config.toml
train_examples = 39062
gain_aug_db = 10
targets = ["instrument"]
mlp_ratio = 4
qk_norm = false
nesterov = true
adamw_lr_other_params = 0.00095
max_grad_norm = 1.0
max_steps = 35400
epochs = 116.0
lr_schedule = "linear"
final_lr_fraction = 0.1
weight_decay = 0.01
Rows from block 2 of a small sound classifier, named by matrix and row number. Rows with one number belong to one neuron. Each number is 128 + 32 x the weight over its row's rms, rounded and kept within 0 to 255. All counts start at 0. Numbers have three digits each.
After each neuron's rows are labels from the 100 clips, of 14976, where the neuron reaches its highest value: "loudest band" is the band of the loudest frequency at the time of the peak. Only what is clearly more common there than usual is listed. The data: synthesized solo parts of chorales (CocoChorales). In brackets: how many of the 100.
# fc1: MLP up (model.blocks.2.mlp.fc1.weight, 512x128), inputs 86-127
# fc2: MLP down (model.blocks.2.mlp.fc2.weight, 128x512, transposed), outputs 86-127

fc1.298:097063114088105155161152146176145098144117124155104093124177142120106160135033148151146136086102094150137185215075093070093151
fc2.298:123142087170146118104088144108097156096082189145123145152138106114143103144117146107115056118126120130128105162107137146138104
loudest band: 250 to 500 Hz (85)

fc1.165:107162133187126113114174138134091145137169126166112116080139146121127159157052116168151128119101112113166114185137115093119167
fc2.165:139127149218072125128207138176099122184126156128138082141131141142102093131081172127127126100103171189147156181089110109109165
loudest band: 1000 to 2000 Hz (76)

fc1.447:119136138077139131177130133137147097083158104155132125133095187109092122130139132125118132188103060119159112129129033119081106
fc2.447:112114088104099198117063103120102118134128088150123169183098155091136111125122125101050107205151109148173092158107150185145143
loudest band: 250 to 500 Hz (84)

fc1.30:166153099131098129111167112071101091098158092090129079175178135134164111128145075108019159065110058047131123111132097109101171
fc2.30:066138162060116126113064119142108103113074172114138153138120150121101134123100149114122158101146087208150125185110132138137111
loudest band: 1000 to 2000 Hz (45)

fc1.355:133103113067140132142126133121182112165100113150139158119154083118133107081111133148158132083078131117134074095108150154096137
fc2.355:114148137190169107109125140120140099167116093100099155155117111132155119144109126110101105162150136123151135107151059119143135
loudest band: 250 to 500 Hz (88)

fc1.111:132099145097130142104123085148132040153110109043179129121176092127141122137103121062146143105159084113143155113115123128098094
fc2.111:137160095111119114141082165078101181136173145173070111101102156092112180133141138155066095123122134133137098128100125117141141
loudest band: 250 to 500 Hz (100)

fc1.278:079109151065129202192089102147156063135099181126152133130152120044118131125082071076119143139123096156095129151157094113162146
fc2.278:066119116156114183133069121096114102085099140149107145126150165195106106175062139153092083101156058165111133163059128145094142
loudest band: 1000 to 2000 Hz (61)

fc1.388:091109171145147179154077115147139052164137170104102112116188149127144146119082150108098112091096000097101096101115113140133144
fc2.388:116113124086197113133068093103137101093089140118088088068163063144157113123153118122114141132121065163147095135129116131126120
loudest band: 500 to 1000 Hz (66)

fc1.378:079135122116076186156178151172126139169121104140142075108107129119093174128119078129081089124125105130142080155054080052143079
fc2.378:160113185141139134117166137118118173144130102150093105067108176076161110122141161145135083136110136132161153139155103144106103
loudest band: 1000 to 2000 Hz (67)

fc1.488:170124137106120149128101130086161098155116110179117104124136082091100070141111089125118109105078077140087138136071131119121086
fc2.488:082129189137151185137074109137166098156067165145126109196159142125101087193075132150120113162131062168136129133110128145132189
loudest band: 1000 to 2000 Hz (71)

fc1.15:104125104094120167132097113159164066117066164172131167082154104101117076170080077118118105105137091155115092152111095113166142
fc2.15:082152100155092166131091154124125120086109162132113131118168167121156076164086130139130093121071109185127179170089151185127141
loudest band: 250 to 500 Hz (80)

fc1.484:085074123145124160099090060085128111155133101134126093102135119106097143134172091143058137166128081157126163126085168124148163
fc2.484:146172140103094114172155191147105159093127140121129156154121164167154139142080136085149130092116150109163073130160076119121076
loudest band: 250 to 500 Hz (71)

fc1.24:096117140109082113128082087119119094175114102139116119155169100062108181129099162141100094118092105113088127108077096113112085
fc2.24:082099132148163097069165158122136119178119153071151152137141146069116127166108137150137101119130155149136157135085186079118142
loudest band: 250 to 500 Hz (89)

fc1.425:108135112125066210120117148138160072087083138104121140119157096097127103121136123166160165121131093082130143208074069094149062
fc2.425:149124180174084115167157174142143125139092145089132132145152106089170092149113097074176113081123115131145096161123120072140106
loudest band: 250 to 500 Hz (79)

fc1.283:050111100152086156126211149150169107159179082218127077171141140077157144091117125083122111144075140062084091134101101090119098
fc2.283:165113156128143106138145112153094163141083143060091118049116133137140164134124138175138148134094178183206108110159187122118045
loudest band: 250 to 500 Hz (76)

fc1.226:138107137065137120120128103103116144102108116132103120088140120111102183144142081097061121117112051103125110114130081077132123
fc2.226:109178156134138139101092136096062091093089103094069146095149125159095098154129125154085137100099077157138093197119104143096187
loudest band: 1000 to 2000 Hz (34)

fc1.242:091060160102125092135123110180137129155046129095114145200106170154133150092150133089067137138133060127124072107097100059126107
fc2.242:132142087139104066105158149180134168073165074139148101107070170139138127144122146103159118072194127138093128191121182118143102
loudest band: 500 to 1000 Hz (55)

fc1.503:095123151071131088099144090119095126123120115146099102135157112085077148112150085097081098122135026085110097139126073087144119
fc2.503:100160161091153132082102135108097075085121144088084136094160136116125127145135135133080136113102088158120086189093126155119196
loudest band: 1000 to 2000 Hz (31)

fc1.120:126135059120132041142163158126171118160124163169143148092130104097149118129126104158106160165131171110169087061136144123170119
fc2.120:129123192163142176085134123200152151173113079089113110102080151133141148110130165121139130104107164104089163106152184119147126
loudest band: 250 to 500 Hz (95)

fc1.384:109068144114071117112118142178179119137110142116142137135105177094133140109109072102115111073139057133133142161073087097115084
fc2.384:070127083108070166095119123148109144077102160043121196110148133166121147115110111136092153102099138116146157179084177114144145
loudest band: 250 to 500 Hz (81)

fc1.413:123117174107155132185066118143154049103154169145068087119153105097149094169054133110122083090093065150132086129102061147159154
fc2.413:089121189151181121124118115119131171092106166209113088103189094135087102132134119149119092110106063161060118110135136152067162
loudest band: 1000 to 2000 Hz (53)

fc1.455:101117052085082087102071104145111142169157153145069080113147106112172110123106134113132126104089116123168087069101116063160109
fc2.455:117146108137135135143113140183136120165162087156149142085045190166110216143142103114118148126163152115117155118119123147124122
loudest band: 250 to 500 Hz (98)

fc1.305:185116143103090140120104092062137086098169135166112123188179095082080100103087087151148118142092109120086136114122133048115097
fc2.305:068166189143189112070155120097199055093074161141141125129136115130109093160124125156133075114130112142133125133108092164093109
loudest band: 250 to 500 Hz (91)

fc1.348:104059153118135146102166129100178109171116229145114017178091088112143207125105099151161151104136129120123085136157118125129173
fc2.348:174164058171114111124082138121075129092109032120100189119127141148138091132170128079146089128127102124130206072140146153136127
loudest band: 1000 to 2000 Hz (89)

fc1.442:103104088144143111171160089178110136097075122114064128094096155138147127138136114137105087136108050152079092134124168100150114
fc2.442:135095113124139108131046159093136113157153137156122070179186130105116112175050146086171139176152098168088147107104164169172155
loudest band: 1000 to 2000 Hz (72)

fc1.202:126109102126092134109136142205108104153184180138076084091072135141152131112136079139160154172091104099117113107071071104116121
fc2.202:137129119119121112165068137120077104165118070104092114129139144177166129138128123161130149117136221179145125180156201123117110
loudest band: 250 to 500 Hz (94)

fc1.41:105133076185117149173144115101099145143142071165151109088164137080112152137121110173099159138056116155139149118086118070101097
fc2.41:091149149141076189119144126144082137157121163165138121065142129175072087143090151139106157116123170189157134216049133156158137
loudest band: 1000 to 2000 Hz (57)

fc1.92:172167121130109187148202112082087144165125121167116148131123113099087168148111059117106138098117104129140102167097102084172151
fc2.92:105140132184068129134191103154105126178150172169133160116135100129104118152133169152115123109086142117181174175092114124099185
loudest band: 1000 to 2000 Hz (67)

fc1.208:114114117106148113149092119113181075148084151174102148119153073056094085134112144126146098107115060151101135147114083115121138
fc2.208:053160157092161190155071124078084079113105154168125113184157135176148101185089137147108111142104084209118134130101132164129167
loudest band: 1000 to 2000 Hz (55)

fc1.460:141118164143100169148105086164172051127119102192100117108193143179140129170052146155119113136058016151117062131118114126149095
fc2.460:108145179145209148134109098097128174162115184086103097045136121104140164077145132112170164142130096168129150093152140185099134
loudest band: 1000 to 2000 Hz (35)

fc1.65:152107139135114095120143101071086168129090182105129124082156114119104129127088158123120163121090166145139094119137124074146095
fc2.65:079140180169123097151119132191124122177151115196145097137105115081160158085156095093124103136137135111129166167105126125088122
loudest band: 250 to 500 Hz (91)

fc1.380:130132136111156072111110148090137104110182195097118127126103124115143085128130087148165045112173144133102066074075118116123077
fc2.380:166119132082185149178085054134137071129083143145103116142057117130111107143152119167107083132119143115101152136178109147158139
loudest band: 250 to 500 Hz (94)

fc1.321:100126124131107183118141169123174088152086115099124130100188083072154110129133137175155174095124073100134135180082078113153096
fc2.321:182137151169042130156143175149169128082069124105135152150170111124138097114111100106148131094138088118114099187167132070142056
loudest band: 500 to 1000 Hz (59)

fc1.156:114115086165081169134151078142128124133128100163137132122156123115155124115101083099116111120147119096171157162124080090131139
fc2.156:093167175128071144150134163133114130127149178142131158112145129086127150163068120168151179135160170208142118205053129108110190
loudest band: 1000 to 2000 Hz (55)

fc1.228:116142079101161123193134117152122111151145059132154108066130157109133045104105126123074113111106104110113136116080158136155092
fc2.228:130132142130085061095143128132110101112170170109119125097122168195120201103148116117206116140131139113135139176171128108124134
loudest band: 250 to 500 Hz (81)

fc1.48:120123112075140075163145167095161133140099137131130105155188158146135183118071134124149093128101124142128099089106091138153133
fc2.48:105156139186132125117108130133139090079145091150114113158105066097112162146211127103128128124142114140093123154176135137110154
loudest band: 1000 to 2000 Hz (32)

fc1.61:192086174088134082134171127143153166136095185109146146118145068089161126046156120104074134139126098128173102126146112104151150
fc2.61:063123155157170231155117143113086166171142147141105132095123116139108073103112134114122091070137172088118131110124099167134131
loudest band: 500 to 1000 Hz (52)

fc1.385:103185123134075175151164130133158126127148094166140125114147175127138197117116108088147100072109111177111138156071112116112108
fc2.385:108110156147111111096133129110100183127074225061089165107142127177166145111113131131160096127119169102136166168147103092095132
loudest band: 250 to 500 Hz (70)

fc1.302:161131088095134066090089078095136119142114116145104090118153151129125114129115120160100115053058092090124162131134092118144138
fc2.302:110153132099115116154132136124106164131150092116191111133165193093131119122140115104138096167134131137109110130167134109125081
loudest band: 250 to 500 Hz (88)

fc1.189:097124116169102167104176117123128088124133073170112167154150131183158128090149083148082100063158155107119078110167172119138128
fc2.189:146150146101164082151082115121136140132123200065133099109135114060132142180121171105176144171091090136121185128100091113097123
loudest band: 250 to 500 Hz (80)

fc1.326:193121139121156120103089111154151072102130147177128078188072144079070129134154180145155062138085123126093088070128146096116068
fc2.326:172165138119211156070135055102140116150140184134138153109112108157121067096144086188157105118145112184088131107116169103082088
loudest band: 250 to 500 Hz (86)

fc1.154:094060117081100111145061073177124108126150170115103136113139130107147116093093139104130078139090088092166137077122117078062066
fc2.154:121139161183116150141135182171102193113118060177139065121096175109135151156127129095095149074165138151114136130104153051147111
loudest band: 250 to 500 Hz (95)

fc1.173:179086121132121097141065142128124117150110109149140163107108091095152148120106103091156144120146110056109076142138123122115094
fc2.173:080135192076118138142116086122085177148169086171129149105135181141145131176121121129084163120167173153139154105187115141110168
loudest band: 250 to 500 Hz (94)

fc1.35:109132127113111184122153188118185077117107125110126127118186081092150101103124132156169167104106077105113130182105081083136110
fc2.35:177129156177067130100128155167178130079061149065132146163157142123135106132127090112157115086143059119149110203154146101155073
loudest band: 250 to 500 Hz (79)

fc1.179:106149114149101170147091120109148116164154149153099096097143059125101130153060107156184100098076062137112109172085094107091151
fc2.179:109160156152135167111186154166057098137098172179092094109124147159102087173104124183127143164082103201154207144097143143111156
loudest band: 1000 to 2000 Hz (76)

fc1.146:088153154148125188199060110109166082109097107161070096146131112062086155155086099110156092143097041139073132103109115123168135
fc2.146:093139161115182174184077106132134131111108163171126127132141164178085066190077151120131084129158070179090154140112128159113138
loudest band: 1000 to 2000 Hz (58)

fc1.101:229122105101155090204175153134118120175162094167140075130138170141115159157124124114139107109086184157080154106116147150089106
fc2.101:082111133167089133067064116140131111093074171104140157158119083152148083114135124151128140140172055107170087126105132106124148
loudest band: 1000 to 2000 Hz (69)

fc1.241:110101114102074171109076086131119078094106065140103197126125108136098129116111101068099111130131114115143089116113078124101101
fc2.241:123155147101139098100158146156086159124147152159134053096101141117128098080128106161104159138124131106109129191045124087135094
loudest band: 1000 to 2000 Hz (39)

fc1.188:095073116112103186149059123137145135122042141125114081143103154092104080135092086127084160090091040159102151092130098094135101
fc2.188:058114081119112187132085137113120121093126177104107138115156168187145168129085193093150070113151097170116130223049184118106119
loudest band: 250 to 500 Hz (93)

fc1.259:161134149138120112075104091130157108099097221108147096118144136103156093125135153149206051092148123104118091131072147131105121
fc2.259:150110095112201110117121079101141116147176104156119129152135162148104139102150109106101103127141152144136143098170133121143028
loudest band: 250 to 500 Hz (88)

fc1.398:229125082103131115165144147076143116113138110112104126122162131088102109133138128100135148124154110058141109126102089092120143
fc2.398:078176125144065156120101104178164112162158095127106116099121039118092158198131122161132143152135187173110163097067106192121094
loudest band: 250 to 500 Hz (90)

fc1.100:107084144089135160127065136113202113148091158091102138089118147164115099106129112139098114081102093134116122114091087122137095
fc2.100:127130143161131098109219126105082138119147105166147105157154100128104121095111141100157113180167168158160131120142115114135134
loudest band: 250 to 500 Hz (77)

fc1.306:133161160075100094121128061119099112164136172141133121131154128134133097113091090113142103149089129104105096147165142120099198
fc2.306:120140107163146187138092177135152134132109079134102112135100100081098141147175138183110119098125125161130189098065125159121106
loudest band: 1000 to 2000 Hz (77)

fc1.467:173098148162106140178115131100097171144123188170114113138102082080133135148123139126133112097127124145108153141126119128152120
fc2.467:107168077070098113093150067146128099131135080134142128119125151130103100136109110124097130145131069131204110095095127111124112
loudest band: 1000 to 2000 Hz (58)

fc1.341:211173134102148094104097055095136142120201125127131149165150073085067137134097088144128091141109100122119095148110154073168110
fc2.341:115144104129157197113118124092142079088101159174136125182122137099119092172131144157118087115145146118122195072107134145095104
loudest band: 250 to 500 Hz (75)

fc1.511:137176140109142151143101133167129085116140140154145127142111128104098092088136110126173093126122091149146143088165132114072093
fc2.511:172093146157172105113140087082122123141141142118150053184140144148083119101102118161134118098060164141068101178094162116135095
loudest band: 250 to 500 Hz (74)

fc1.336:166123120116078147186137097117121141157186150146090076121139108109151154125134083165173108040110177088186116160046117136074119
fc2.336:066131123166137142085159160124070103126097128128077175168119154109095090108101132165104124162156167168160161172109098091126177
loudest band: 1000 to 2000 Hz (80)

fc1.376:193164133172130137137096069139157176135145119125102173084176142130124109098095140118129147108168099042131076135163132100151073
fc2.376:088106194125096137142121078104106112118170169171117114100099116146179138106110095064120096159089161089155120119168144174061128
loudest band: 250 to 500 Hz (96)

fc1.450:103079133064109133155116123156128103160111087112073120168157093096126159133106108152116149146105084121108170138069050101115069
fc2.450:165122119104171135049102147109110184112130132098127158156152094074107182134144154143123051143093138125162145132123128072162130
loudest band: 1000 to 2000 Hz (31)

fc1.276:135119057090111150124101116148096093173124198110124145104167142094165129151101156097136146130095137122132128187088067088156114
fc2.276:151099078134118117131110156148151211015115083115151174141110086116118134101114168119110154097121114090155138123134118160114094
loudest band: 250 to 500 Hz (76)

fc1.110:141096151107108114153132159169141121109084079110088108113143128153161161091147157117086128136112059179114087123065087078106141
fc2.110:101109135144101085077108174172143133138152117146154111170147184157130096092091105110127118088187130128155103162081166107125137
loudest band: 250 to 500 Hz (83)

fc1.11:116164151113104170156098143064118110160135092131088115116180019059150053114166101165155148086136064077111122125118077099156038
fc2.11:120152133103105161090142216090164106117108122066112146136124114151098035114151129157149144113162148107105153146162108095147095
loudest band: 500 to 1000 Hz (69)

fc1.458:124150199090127085143106187052129090134105157145089138129186091105145140149177122128100136092086086115129048110151079094091122
fc2.458:153177121119069154125149130142175092119117059074133138130118075061104139133144113163127167123192045111128128174141131084162124
loudest band: 1000 to 2000 Hz (37)

fc1.224:121120130143119145157110145112068161162068123116162125155054115102095093063137132114164112149119150103112085158135071143139090
fc2.224:170110129102100112122121139098151117082172124162119152070178097164117141126100130084101172060101086112119137095123192082127155
loudest band: 250 to 500 Hz (78)

fc1.9:090172154146146109078101189129140105121160191123103109170120137103073142141162154117144119075097078167128177154084156148110186
fc2.9:133079123112106135162131086113129178142095065161152169129135127114176136093066139123117136154145190116122077085166098074147070
loudest band: 1000 to 2000 Hz (43)

fc1.73:105131143121159139159098139142126118166126147161134129046091108145123125062101130095150098095100169072135103128158128127103104
fc2.73:194088120111106160141140099136084139153143122185113149085131177168136148128117130143189137120088141128165122120163116128112168
loudest band: 250 to 500 Hz (90)

fc1.220:167141064135077113151173131060125141144163134178083112123158143122113150155100108142138136150114101108179093167093105083128150
fc2.220:102159144148085166123187095153089097150138134173153120099117139145104080111124161150124136124083127130171150205097139073109142
loudest band: 1000 to 2000 Hz (45)

fc1.481:128083111185079154113143141137100131139105140136149110175143131102168198130125172152085152118096143153080136089133125121116103
fc2.481:141165069102183134130110135163156133182119089133152112057116141100104144119151121102162122159118117110156119144124128117147097
loudest band: 1000 to 2000 Hz (74)

fc1.319:143091111157085101114102113196145107120069096136086121096123140139123132091102154098110171113095091145150122119096079122090203
fc2.319:099149128133126082156112193136106145077146131124185101098115109171133138121142135099152160111140151184117159175146221063155115
loudest band: 250 to 500 Hz (92)

fc1.332:077131132076176139119063117112190087058139109160113156125127164118064101082082128051091099177099091122143097120127115121082138
fc2.332:094121096160139125108130109104100197156118162135124086065152117124109127144175138152134096090154084158109138149129097139166087
loudest band: 250 to 500 Hz (84)

fc1.406:097071102118121110134100075126103143123140166146130090108151130119165083105103120115160119070089129074149126103118109038122096
fc2.406:123116170141132138154111108167044131144114089157158131189093149169169201087149157126103115127126126085113139114110077144104120
loudest band: 250 to 500 Hz (99)

fc1.415:172101141169158117177065086144133142087092132124171113096130142132073154046103070097102151110142144080093061110162052074135149
fc2.415:071070170192131140126129117125046142114150123128128135129146110160198073087128175130227080135087155141147142141145145086089084
loudest band: 250 to 500 Hz (95)

fc1.405:131122126144132131152185141137127143125074170126075157165119065055117066113156123123148140118110065069126092126087126075120101
fc2.405:091157104144131169144132159091102134140091139126138138158095121149102073090191137144161137128098055039139118183109139127182127
loudest band: 250 to 500 Hz (73)

fc1.408:173076104100151059081145097150134115129120200135134113135104161093077144137194110176174065091136100148125094087095144114118042
fc2.408:152156156077230119121078043099120110149134216133138156143085126144108073117136122142161080157121130163096085086102135083144075
loudest band: 250 to 500 Hz (99)

fc1.155:131172098100082109174104092055104113102127102171099187033144138115111187113066104097156129183111120123106106135148113068209139
fc2.155:078157099130133173139182119053151133129156136150108126134141083052152137213140136159070136156139148158116142142109120169121142
loudest band: 1000 to 2000 Hz (53)

fc1.360:168151098100097126168100045126119139151090103145103083127142114091130098118123102109181102096101094113144131100087095083078098
fc2.360:127104124120134119124139130145118135154132109148174155091126112109141183149082145148108151091131137137150136118128061161118108
loudest band: 250 to 500 Hz (100)

fc1.169:089141155116201170130134113085167064092141100144119083109152081133168128156056130066044090146102087149153097150147058124157199
fc2.169:096146091072148107163093139120132142104097168087107191144127069135123108148153091182161181131171106133129138117140141113135111
loudest band: 1000 to 2000 Hz (69)

fc1.232:158146092165171105098157160149089107146080151163104133145161116154089158127138139184101159081156100116116055152071120101144138
fc2.232:104111147121111135152150151110208115136151090099149148152102086076151093148131130111144090183150186142154146086123143137101154
loudest band: 250 to 500 Hz (80)

fc1.390:130120135095126170173131158169137201129168081189167064140080193161110150144099117113104104130157173165156125144148102106096131
fc2.390:169124139200103067087159109125108064119136164127109211128144071103123074143125153149132093130114070146150111141093108138132159
loudest band: 1000 to 2000 Hz (81)

fc1.333:122136059128087158157133140112154092136180130127067072144105085122082140091169058127145100121139080110131142126130143111149166
fc2.333:152151170102147179154135098141149110123097112074087101120113072206103107143156093160098162139117144101153130092164136200139172
loudest band: 500 to 1000 Hz (57)

fc1.252:138153117086154138137101110139173185123115169103107161139140098119077122147130118153155129158128186155133100148094137149114133
fc2.252:127107145137106136130157174134103085147142097126144123101114134115153134140136141126095136094145089106129163122146143090155142
loudest band: 250 to 500 Hz (84)

fc1.59:093049122129112136150139124086146064137048163154143165105143102084109111149112137106121094101090154156093080096127089150118117
fc2.59:116173119128172158157065145133169122166076111121138160154117120142158101153062102166081116167129127134124075115125138173115141
loudest band: 250 to 500 Hz (74)

fc1.375:073068154122096154150096127138140160103090087098123042128131138093158186130106102115077145138112112172081145119120122069149163
fc2.375:128159106163164103112099105157109124131084141133118108148099169169118119139112125106162107100161074145078083158100183110127076
loudest band: 1000 to 2000 Hz (49)

fc1.470:152136108119139174127131139072093132179165121110129162178186084086135092200106120175082088158152141076110104123179164130148104
fc2.470:164119139108198071136172133140208129105075086107148086101114168145130130070156162104158136064096141168151148092123071120156104
loudest band: 250 to 500 Hz (100)

fc1.454:126170118139121085154121114102107085097176086132126131129180108120132105107170094070070105122114040110088136141129049107097114
fc2.454:091131157106130123121125123136122125160110144065096114131141075118142135158134130130115161093160121147120106173092109109130222
loudest band: 1000 to 2000 Hz (45)

fc1.144:142149139112154133150095104127165119128141111129157146111115116156100127155114088123120151134137126131105072111090129110117167
fc2.144:102156145126083153125175150135115133111118120140099119131154116134131093105161144119151119160087138157123199195184106136155127
loudest band: 1000 to 2000 Hz (38)

fc1.445:160152131110149143195122109085097156124070134170125182106087116087128124099091109087164106094145120067119092133114109139122108
fc2.445:102073184133101143141082102116168120135172168170133144163129162193126114095126147102165111105045190088127112058112106086101179
loudest band: 250 to 500 Hz (98)

fc1.265:106144150138112162141090131108101135090092061113115130155149126113171107152138107099092084179149045116125152109102111104132074
fc2.265:147104096101156125139166136094155113179144190145117132126121159120078134082087157160165129116114197162098122155161165159102151
loudest band: 1000 to 2000 Hz (37)

fc1.453:084130120099126074093146125104121116158137117115106088141136080104090145127144110158079114109132052084127060155134083094173125
fc2.453:108145141078129142123091091124036094122111137078080148115167132109142140171138122108060145090132127139145151161086116123118195
loudest band: 1000 to 2000 Hz (30)

fc1.128:086146163126152127133111082133167142139127128156107094137190179113121134137082134128121147142161069158081130155066088084116100
fc2.128:126156109090128132088166131122105158147173125116119158140086201114117145079137083088101075171103075097131179112186189163131059
loudest band: 250 to 500 Hz (77)

fc1.315:130089060092092120133088112112133105121114113131096097144116131139124123115151109141130164069081085067128123067105123096136129
fc2.315:142154083107117058114124104142089093157148150124106104166101148061123159124067134132146192095154178159129189142084181103182075
loudest band: 250 to 500 Hz (95)

fc1.76:174103116164133151099104090138141073184137199137101103091141074073096130090156122137140100129082090130141139061133151136064038
fc2.76:094148201098167103138100066148191128094153123098120092092141150115164099107156114095170138186113131114131143112140127139133157
loudest band: 250 to 500 Hz (90)

fc1.495:182151128079148141194177123158111111130120044178145144098099146150142148143136096136100092113107067143101127098077142116088082
fc2.495:130064110150135121064119103105105131126137199118096087177143094095142138142116125177122128102205180151173143147126140154166194
loudest band: 1000 to 2000 Hz (55)

fc1.194:157166132212114092123197111114127174095102099188171092094145171129128151153117125150088076093129110116214103182147091116147165
fc2.194:090080138067096207151117144115124135165179122129078102116160069115128121124104113117142139151137134176119137156075073077105130
loudest band: 1000 to 2000 Hz (66)

fc1.27:093126155119203156062090128085100103144108099135152180091061130089159143108119123110143147106176105115126154144167149103116124
fc2.27:182145150121053099171179142164184149112135152105115041133190098154108102137122118147155107176097132162147111098124122162143112
loudest band: 250 to 500 Hz (79)

fc1.102:122114125104197106140137116132124103124127104214098102151089157104120141119157141107142120127122110118100085094130097116097202
fc2.102:153121107173086155047122137218143107161138175060103114107149096146155124104125163167123154082106134124110164147107167173079088
loudest band: 250 to 500 Hz (95)

fc1.293:110148121164117123167124158091080155137132122168104129052133116115118098165109083180114145164135150140138118155123070080136102
fc2.293:111119194093095162139142123124087094161168090130108121109167111163106127160133077161132161105128227145136127160061130113135163
loudest band: 1000 to 2000 Hz (70)

fc1.149:127136138045102112167088103148129106108086135144077111110133112059115127099097138112104137138057106115158146132122128105127134
fc2.149:108127106171138150095146136166075152099116147100156136137145059080127135135121190188135139076144105128121153072175164134102102
loudest band: 1000 to 2000 Hz (69)

fc1.438:136101160089056176168139153173092132095137175103196124126176118112133164094124108115184145103158090120151167161086137118134129
fc2.438:036136095196123126107150155122141174185102113124077176124112130159104159118114143140103051119165134124132114195088136112117151
loudest band: 250 to 500 Hz (74)

fc1.482:099114157111101084129178123197160089106108144106142123157143169097126152120105099075150113072102102122121152156073121099133137
fc2.482:066080136101099180074111119145114133125120184083088130135146140158139137076112111068119079094178146104151156189159145117139098
loudest band: 250 to 500 Hz (83)