A small sound classifier, trained from scratch.
Model: log mel input, arch transformer, norm layernorm, activation gelu.
Training: muon at rate 0.01, batches of 128.
Data: trained on synthesized solo parts of chorales (CocoChorales), 39062 training examples, 116.0 epochs.
Rows from block 2 of a small sound classifier, named by matrix and row number. Rows with one number belong to one neuron. Each number is 200 + 30 x the weight over its row's rms, rounded and kept within 0 to 999. All counts start at 0.
After each neuron's rows are labels from the 100 clips, of 14976, where the neuron reaches its highest value: "lies over" is the class under the peak. Only what is clearly more common there than usual is listed. The data: synthesized solo parts of chorales (CocoChorales).
# fc1: MLP up (model.blocks.2.mlp.fc1.weight, 512x128), inputs 43-85
# fc2: MLP down (model.blocks.2.mlp.fc2.weight, 128x512, transposed), outputs 43-85

fc1.12,231,184,230,243,177,236,246,248,201,190,167,172,234,242,201,202,216,197,190,183,220,211,227,205,189,197,201,201,218,179,177,227,234,194,217,225,198,157,255,191,181,166,170
fc2.12,187,184,208,267,175,199,244,200,211,208,185,232,216,216,179,188,169,210,203,190,211,176,155,180,150,194,156,172,119,199,246,175,167,204,199,198,200,197,228,148,166,249,230
lies over: A4

fc1.279,203,196,141,196,167,273,197,234,183,177,181,183,165,228,182,172,231,181,192,198,198,199,187,206,230,134,228,194,218,268,235,237,174,159,219,149,214,232,212,216,245,194,197
fc2.279,195,206,202,190,212,147,231,194,259,227,179,231,195,176,242,216,173,206,214,232,249,221,180,204,128,254,191,179,195,174,177,172,239,197,146,260,204,153,193,236,200,167,179
lies over: D5

fc1.140,215,225,275,196,234,198,212,181,173,171,170,222,199,197,272,187,198,186,190,188,193,155,196,163,170,225,177,175,133,204,175,176,161,201,189,203,233,188,181,222,210,204,210
fc2.140,182,179,139,209,186,192,177,210,223,214,235,166,211,233,131,194,205,237,196,189,189,237,187,241,233,200,218,231,239,188,231,207,216,218,205,181,178,197,208,184,193,167,205
lies over: D5

fc1.345,141,202,182,167,163,213,206,204,205,217,174,182,263,228,212,239,184,198,250,177,172,215,246,262,265,208,263,303,179,213,171,210,154,204,176,191,210,195,202,230,194,193,186
fc2.345,203,174,232,219,211,197,234,158,156,207,197,207,240,217,220,187,158,180,163,189,174,258,160,196,237,186,110,170,208,197,190,184,230,211,184,241,240,169,155,127,243,174,174
lies over: D5

fc1.93,197,221,247,234,214,209,235,236,207,181,196,232,240,232,181,217,234,182,221,172,202,173,230,185,187,244,204,200,207,188,237,234,190,231,228,226,235,215,243,214,198,234,254
fc2.93,195,203,179,180,122,215,196,198,168,220,201,213,195,221,232,235,182,161,178,186,189,209,107,222,202,207,213,187,213,267,228,189,200,183,194,185,167,180,217,206,180,233,181
lies over: A4

fc1.291,213,180,238,254,238,211,224,177,225,171,179,179,251,200,208,186,215,190,151,218,197,227,201,191,198,209,268,253,204,224,188,196,217,196,238,158,204,160,236,223,171,243,205
fc2.291,213,239,215,170,187,226,179,185,180,247,182,223,164,195,191,256,214,231,204,194,192,151,215,254,179,244,123,165,170,141,148,194,148,203,175,209,237,227,156,181,242,181,198
lies over: A4; C#5

fc1.54,206,175,268,239,202,224,202,216,192,175,225,215,203,274,158,218,194,166,142,197,197,168,245,176,162,277,191,195,191,182,204,210,139,187,215,201,205,193,226,181,200,174,154
fc2.54,247,234,151,188,206,184,186,250,202,252,199,208,225,210,233,230,162,202,243,214,193,235,152,203,188,123,205,202,216,223,177,167,223,182,200,114,192,195,191,206,237,250,248
lies over: D5; C#5

fc1.59,222,165,183,245,172,227,216,193,230,197,230,237,186,219,171,226,232,226,202,234,207,210,187,261,230,162,156,230,127,196,205,209,156,212,194,173,197,191,234,211,174,258,223
fc2.59,168,209,230,223,136,254,158,208,228,166,208,201,232,217,179,191,173,185,191,172,233,209,187,229,178,254,242,221,236,226,259,153,168,171,246,239,227,215,202,187,194,214,217
lies over: A4

fc1.14,175,155,132,182,199,188,215,172,159,237,191,181,164,207,228,251,185,181,184,180,169,180,183,201,209,174,280,170,156,131,184,207,207,177,242,172,257,213,200,249,203,162,199
fc2.14,185,175,153,195,163,183,189,286,175,227,214,202,221,202,118,174,212,218,166,176,180,221,198,179,145,172,218,221,182,172,223,221,205,242,184,176,216,175,223,194,187,160,239
lies over: E4; D#4

fc1.224,207,206,153,187,246,99,208,215,177,179,192,168,254,234,134,190,167,198,151,208,168,203,184,162,187,192,235,173,189,171,265,166,205,197,205,227,217,227,209,218,244,203,198
fc2.224,203,151,245,195,170,225,210,202,231,214,225,284,176,158,245,198,257,221,201,217,199,179,186,241,220,186,201,176,155,190,187,206,231,197,208,163,177,181,241,191,165,205,240
lies over: E4

fc1.339,139,147,199,199,163,255,223,190,163,204,224,205,283,208,213,191,208,208,196,161,232,240,228,167,215,205,162,245,169,163,229,186,173,204,173,203,227,315,207,174,222,200,196
fc2.339,225,187,208,112,201,203,217,193,190,159,194,214,167,196,231,185,174,181,226,194,234,196,202,224,210,188,126,246,166,244,235,210,236,197,218,212,207,189,169,221,207,230,183
lies over: D5

fc1.108,200,192,242,281,174,186,223,186,203,198,172,183,202,244,157,194,238,223,199,213,194,184,215,212,194,213,166,180,166,204,228,214,123,207,199,232,175,146,225,202,180,235,204
fc2.108,239,168,235,205,128,202,227,173,189,198,245,221,234,190,239,250,173,185,210,201,228,223,162,210,156,220,183,199,137,178,251,200,201,208,191,213,231,197,227,222,163,239,247
lies over: A4

fc1.48,229,190,210,215,217,209,178,235,227,207,178,202,223,159,187,222,217,209,256,201,204,216,268,191,192,162,270,172,228,193,196,126,145,172,235,167,230,222,198,196,224,142,236
fc2.48,207,196,153,188,178,206,181,181,182,187,232,226,179,244,276,183,203,197,166,210,209,233,146,206,214,194,180,249,159,215,212,232,238,185,196,188,176,162,195,206,204,265,149
lies over: E4